{"encoder_arch": "densenet", "model": "model that answers yes/no questions on an image's attributes", "dataset": "telescope images of galaxies (Galaxy Zoo DECaLS)", "train_examples": 22083, "image_size": 64, "crop_scale_min": 0.7, "horizontal_flip": true, "translate": 0.06, "cutout": 0.4, "questions_per_image": 8, "encoder_norm": "batchnorm", "encoder_activation": "relu", "encoder_depths": [12, 12, 12], "encoder_kernel_size": 3, "encoder_stem": "single", "encoder_growth_rate": 16, "fusion": "cross_attention", "fusion_encoder_width": 256, "fusion_encoder_layers": 12, "fusion_encoder_norm": "layernorm", "fusion_encoder_norm_position": "pre", "fusion_encoder_activation": "gelu", "fusion_encoder_mlp_ratio": 4, "fusion_encoder_head_dim": 64, "fusion_encoder_fused_qkv": true, "fusion_encoder_bias": "all", "fusion_encoder_qk_norm": true, "fusion_encoder_parallel_block": false, "fusion_encoder_inner_norm": false, "fusion_encoder_positions": "sincos", "fusion_encoder_cross_attention_every": 1, "init": "small_normal", "residual_init": "none", "optimizer": "adamw", "learning_rate": 0.0019, "beta1": 0.9, "beta2": 0.95, "eps": 1e-08, "max_grad_norm": 3.0, "cautious_weight_decay": true, "max_steps": 6300, "batch_size": 64, "epochs": 18.3, "lr_schedule": "step", "warmup_steps": 1260, "weight_decay": 0.2}
Rows from block 31 of the image encoder of a small model that answers yes/no questions on an image's attributes, named by matrix and row number. Each number is 500 + 50 x the weight over its row's rms, rounded and kept within 0 to 999. All counts start at 0. Numbers have three digits each.
After each channel's rows are labels from the 100 images, of 14976, where the channel reaches its highest value: "place" is the part of the image that holds the peak. Only what is clearly more common there than usual is listed. The data: telescope images of galaxies (Galaxy Zoo DECaLS).
# conv1: bottleneck pointwise conv (encoder.blocks.33.conv1.weight, 64x272x1x1), inputs 46-68

conv1.36:476540511515528470400469546480443553518457529480465477446515419493398
place: centre

conv1.56:449469459463435460442425488499415529423405479466406492408458402491483
place: bottom left

conv1.10:497538467495491382471467482481479583498439522555462452483571448511497
place: centre

conv1.7:524581564576578519434515594550476527558498526489466423478516444527501
place: centre

conv1.5:477528449503461411473483474489451547499482494545491452468540460497507
place: centre

conv1.51:464505484502461462483478470491456596443498516535491411519521469547501
place: centre

conv1.6:505530495546558513438496586486431491563487497518517427480508428438448
place: centre

conv1.34:416428508421447570500528470436451427591505454503488517551457469525502
place: bottom right

conv1.55:520576494539577450503510539515480592459500502530507383471527487526524
place: centre

conv1.30:450442537424488552550538439426599496502555444487530441579429603483495
place: top centre; centre

conv1.15:509544479520547505414485580512453534519452514544457484449539427446434
place: centre

conv1.24:502497499475513503399481548476467512594478467502470480461529447528439
place: centre

conv1.49:491426478444478505488531452458417540474513487544515523492574474513549
place: bottom right

conv1.33:497477518467511468493515479487479426556509501468512520516462505462494
place: bottom centre; bottom right

conv1.20:488498487494459456485476470482459578449461503532509455497534465526490
place: centre

conv1.47:461454532476434495547514424464570498515480467496478448509479578430468
place: top centre; centre

conv1.38:448527458492489419446454444489480509423479491466455486468451464432517
place: top right

conv1.16:474516567515594484438531528491470462573551495485516483538487474454469
place: centre

conv1.11:525607541571563509453497580552482545528485537519511427445536464537506
place: centre

conv1.40:482508490487517508407481549462413529536445454507484458454533382567448
place: centre

conv1.8:403375427360489509425507493404461528458480434501523494488531481520525
place: centre

conv1.14:493468545463481498539527441463481459610516510488512487517438506547547
place: bottom centre

conv1.0:471460470473460390486490420465506509533475464525460567501483474451421
place: bottom right; bottom centre

conv1.62:441460362446352453512408504429490512511435479535423475478532501447447
place: bottom right

conv1.19:495538501518502484418496519514471582453486537492463527509513469472435
place: centre

conv1.45:500536567539583534492525540518463526564534519517521414577486488474494
place: centre

conv1.18:502538563523565508457499581490447478578514476451526449495501470462492
place: centre

conv1.21:571580558583559559428520592553452495543480543500488482480536449511469
place: centre

conv1.25:508545583534608475434510568536462483546526514450501480514496455460479
place: centre

conv1.26:504439533476473469517517452465478466555500500531513495539549517494518
place: bottom centre; bottom right

conv1.35:508613551570602503462532592505428503570502517505516445499508481511470
place: centre

conv1.29:458428540456486473490540404444436474533508463471501549549445518480477
place: bottom right; bottom centre

conv1.2:512576540551557531428522598547439521549495553509480460467503452472492
place: centre

conv1.28:395391410398416500447434484417468443470435410476440481421510473496454
place: top right

conv1.17:519534575544583559496512571542459456618470522464478526489460463488463
place: centre

conv1.3:491537507503505528376469511501432565504478474487469426492515439494470
place: centre

conv1.42:511565484525523388473485542514439585483469524523495421457530440506486
place: centre

conv1.23:444499466483483518452476431456484627441500499484517428525497503536488
place: centre

conv1.53:474537519542547487487522538485482612471513509491525381509533477549491
place: centre