python train.py --encoder_arch="densenet" --model="model that answers yes/no questions on an image's attributes" --dataset="telescope images of galaxies (Galaxy Zoo DECaLS)" --train_examples=22083 --image_size=64 --crop_scale_min=0.7 --horizontal_flip=true --translate=0.06 --cutout=0.4 --questions_per_image=8 --encoder_norm="batchnorm" --encoder_activation="relu" --encoder_depths=[12, 12, 12] --encoder_kernel_size=3 --encoder_stem="single" --encoder_growth_rate=16 --fusion="cross_attention" --fusion_encoder_width=256 --fusion_encoder_layers=12 --fusion_encoder_norm="layernorm" --fusion_encoder_norm_position="pre" --fusion_encoder_activation="gelu" --fusion_encoder_mlp_ratio=4 --fusion_encoder_head_dim=64 --fusion_encoder_fused_qkv=true --fusion_encoder_bias="all" --fusion_encoder_qk_norm=true --fusion_encoder_parallel_block=false --fusion_encoder_inner_norm=false --fusion_encoder_positions="sincos" --fusion_encoder_cross_attention_every=1 --init="small_normal" --residual_init="none" --optimizer="adamw" --lr=0.0019 --beta1=0.9 --beta2=0.95 --eps=1e-08 --grad_clip=3.0 --cautious_weight_decay=true --steps=6300 --batch_size=64 --epochs=18.3 --lr_schedule="step" --warmup_steps=1260 --weight_decay=0.2
Rows from block 31 of the image encoder of a small model that answers yes/no questions on an image's attributes, named by matrix and row number. Each number is 128 + 32 x the weight over its row's rms, rounded and kept within 0 to 255. All counts start at 0. Numbers have three digits each.
After each channel's rows are labels from the 100 images, of 14976, where the channel reaches its highest value: "responds to" is what is common among them; "colour at peak" is the nearest of a few named colours to the mean colour under the peak. Only what is clearly more common there than usual is listed. The data: telescope images of galaxies (Galaxy Zoo DECaLS).
# conv1: bottleneck pointwise conv (encoder.blocks.33.conv1.weight, 64x272x1x1), inputs 115-137

conv1.32:068098073134170078079109056084146167084084116169098110109105121079156
responds to: edge-on disk: no; spiral arms: yes; spiral winding: tight
colour at peak: grey

conv1.11:107130104131159096122135091121253142099148134175096131141122126143130
responds to: edge-on disk: no; spiral arms: yes; spiral winding: tight
colour at peak: grey

conv1.33:109140060089138143060127063128108128148080079118113150101145115154082
responds to: edge-on disk: no; spiral arms: yes; spiral winding: tight
colour at peak: brown

conv1.63:057120110143106092073053078125144126115101106064122120072092106110125
responds to: roundness: round
colour at peak: brown

conv1.3:062126120157152089120098106102183123103122133138071124140124111117149
responds to: edge-on disk: no; spiral arms: yes; spiral winding: tight
colour at peak: grey

conv1.1:173173088140159129103133130105133104124101074114124157142140094120112
responds to: roundness: cigar-shaped
colour at peak: brown; grey

conv1.37:090141117118176114151123103132230120117142154144090138145156101110114
responds to: edge-on disk: no; spiral arms: yes; spiral winding: tight
colour at peak: grey

conv1.58:098055130138099097121098140128110109091071113098104057070088120128135
responds to: shape: star or artifact
colour at peak: brown

conv1.44:102104145134134110137051147132092120128136095067127065077107104107140
responds to: shape: featured or disk; edge-on disk: no; spiral arms: yes
colour at peak: brown; grey

conv1.22:084086130133122089129096095070096148060139078121140083128061154067169
responds to: edge-on disk: no; spiral arms: yes; spiral winding: tight
colour at peak: grey

conv1.9:065117138143158087138102120092161133073120099129116115116107118084126
responds to: edge-on disk: no; spiral arms: yes; spiral winding: tight
colour at peak: grey

conv1.48:122115087144204121117110092075158137091094091137076126127134115100116
responds to: edge-on disk: no; spiral arms: yes; spiral winding: tight
colour at peak: grey

conv1.2:085121102127181084101140112135233141090117158178080120120152127107103
responds to: edge-on disk: no; spiral arms: yes; spiral winding: tight
colour at peak: grey

conv1.59:106109167110124123154104157142135101093127090118115087091076120128106
responds to: spiral arms: yes; spiral winding: tight
colour at peak: brown; grey

conv1.4:075126137141138068132112106120228133102136128165092123143133125106124
responds to: spiral arms: yes; bar: no; spiral winding: tight
colour at peak: grey

conv1.23:091126101203122097113102103082141098127122097120102124145129125100180
responds to: edge-on disk: no; spiral arms: yes; spiral winding: tight
colour at peak: grey

conv1.7:103137108119179089124120095109234127096133144160086131141134125114110
responds to: edge-on disk: no; spiral arms: yes; spiral winding: tight
colour at peak: grey

conv1.54:137154081100170175085123117132103127170136121114100164088207114154107
responds to: shape: featured or disk; edge-on disk: no; spiral arms: yes
colour at peak: brown

conv1.27:051145139129137148100072125126121117119152111057118121118106075131130
responds to: spiral arms: yes
colour at peak: brown

conv1.20:108090108169107089098103083062137140087135064147119090143080121086173
responds to: edge-on disk: no; spiral arms: yes; spiral winding: tight
colour at peak: grey

conv1.51:117110112180101093097118095088107124119119052131110089131117132088190
responds to: edge-on disk: no; shape: featured or disk; spiral arms: yes
colour at peak: grey

conv1.13:129097151166129115111050115115060145130094152070110091122126088124151
responds to: roundness: round
colour at peak: brown

conv1.10:108100120146141091103093089091129155063108101130128096115086128105156
responds to: edge-on disk: no; spiral arms: yes; spiral winding: tight
colour at peak: grey

conv1.55:124137127142158108132121098095203126083139119154107132138104118108161
responds to: edge-on disk: no; spiral arms: yes; spiral winding: tight
colour at peak: grey

conv1.39:095087120163106082118098094069125148071147094126125062136080140080178
responds to: edge-on disk: no; spiral arms: yes; spiral winding: tight
colour at peak: grey

conv1.57:087135147090204111149096115106174108118128149095075143120179091113080
responds to: edge-on disk: no; spiral arms: yes; spiral winding: tight
colour at peak: grey

conv1.46:088156077128163110076107104138211122158095139127066150142136091108118
responds to: edge-on disk: no; spiral arms: yes; spiral winding: tight
colour at peak: grey

conv1.52:116121084122182115118099079065144105117139083100092106137148102119152
responds to: edge-on disk: no; spiral arms: yes; spiral winding: tight
colour at peak: grey

conv1.45:118155098140157135121155109124228133162132123175073170150176104131131
responds to: edge-on disk: no; spiral arms: yes; spiral winding: tight
colour at peak: grey

conv1.21:081133113100166109119138097105213140124137139153081132129140111117106
responds to: edge-on disk: no; spiral arms: yes; spiral winding: tight
colour at peak: grey

conv1.42:105119117140122101113121087071167153086131085133105128120074136107160
responds to: edge-on disk: no; spiral arms: yes; spiral winding: tight
colour at peak: grey

conv1.6:067130120117161111142098114099190142122128104121107132129147100107093
responds to: edge-on disk: no; spiral arms: yes; spiral winding: tight
colour at peak: grey

conv1.60:121219114120161185121101150136156152139123074088138191160163105188104
responds to: roundness: round
colour at peak: grey