config.toml
encoder_arch = "densenet"
model = "model that answers yes/no questions on an image's attributes"
dataset = "telescope images of galaxies (Galaxy Zoo DECaLS)"
train_examples = 22083
image_size = 64
crop_scale_min = 0.7
horizontal_flip = true
translate = 0.06
cutout = 0.4
questions_per_image = 8
encoder_norm = "batchnorm"
encoder_activation = "relu"
encoder_depths = [12, 12, 12]
encoder_kernel_size = 3
encoder_stem = "single"
encoder_growth_rate = 16
fusion = "cross_attention"
fusion_encoder_width = 256
fusion_encoder_layers = 12
fusion_encoder_norm = "layernorm"
fusion_encoder_norm_position = "pre"
fusion_encoder_activation = "gelu"
fusion_encoder_mlp_ratio = 4
fusion_encoder_head_dim = 64
fusion_encoder_fused_qkv = true
fusion_encoder_bias = "all"
fusion_encoder_qk_norm = true
fusion_encoder_parallel_block = false
fusion_encoder_inner_norm = false
fusion_encoder_positions = "sincos"
fusion_encoder_cross_attention_every = 1
init = "small_normal"
residual_init = "none"
optimizer = "adamw"
learning_rate = 0.0019
beta1 = 0.9
beta2 = 0.95
eps = 1e-08
max_grad_norm = 3.0
cautious_weight_decay = true
max_steps = 6300
batch_size = 64
epochs = 18.3
lr_schedule = "step"
warmup_steps = 1260
weight_decay = 0.2
Rows from block 31 of the image encoder of a small model that answers yes/no questions on an image's attributes, named by matrix and row number. Each number is 50 + 15 x the weight over its row's rms, rounded and kept within 0 to 99. All counts start at 0.
Before each channel's rows are labels from the 100 images, of 14976, where the channel reaches its highest value: "colour at peak" is the nearest of a few named colours to the mean colour under the peak. Only what is clearly more common there than usual is listed. The data: telescope images of galaxies (Galaxy Zoo DECaLS). In brackets: how many of the 100.
# conv1: bottleneck pointwise conv (encoder.blocks.33.conv1.weight, 64x272x1x1), inputs 253-271

colour at peak: grey (93)
conv1.53:84 45 55 54 71 71 60 65 55 66 51 47 55 46 54 71 57 44 68

colour at peak: brown (50); grey (46)
conv1.30:56 53 56 52 69 64 53 39 65 80 43 58 57 50 59 76 78 49 54

colour at peak: brown (43)
conv1.56:46 50 45 04 43 39 43 60 65 38 15 73 32 60 14 43 63 29 10

colour at peak: brown (45)
conv1.12:41 54 53 09 57 39 50 55 70 57 17 76 40 63 15 41 76 15 09

colour at peak: brown (94)
conv1.8:40 48 40 02 44 50 45 58 56 56 22 70 48 45 05 62 55 37 38

colour at peak: brown (58); grey (33)
conv1.47:50 48 42 62 61 50 71 22 38 83 64 49 58 29 74 79 57 77 78

colour at peak: grey (93)
conv1.15:72 46 50 45 51 51 59 55 45 66 46 51 41 35 48 55 55 36 49

colour at peak: grey (88)
conv1.25:61 48 66 40 66 75 52 78 60 44 48 69 55 66 39 49 58 32 50

colour at peak: grey (92)
conv1.36:66 49 63 55 58 57 58 52 47 55 48 57 43 47 40 58 57 33 62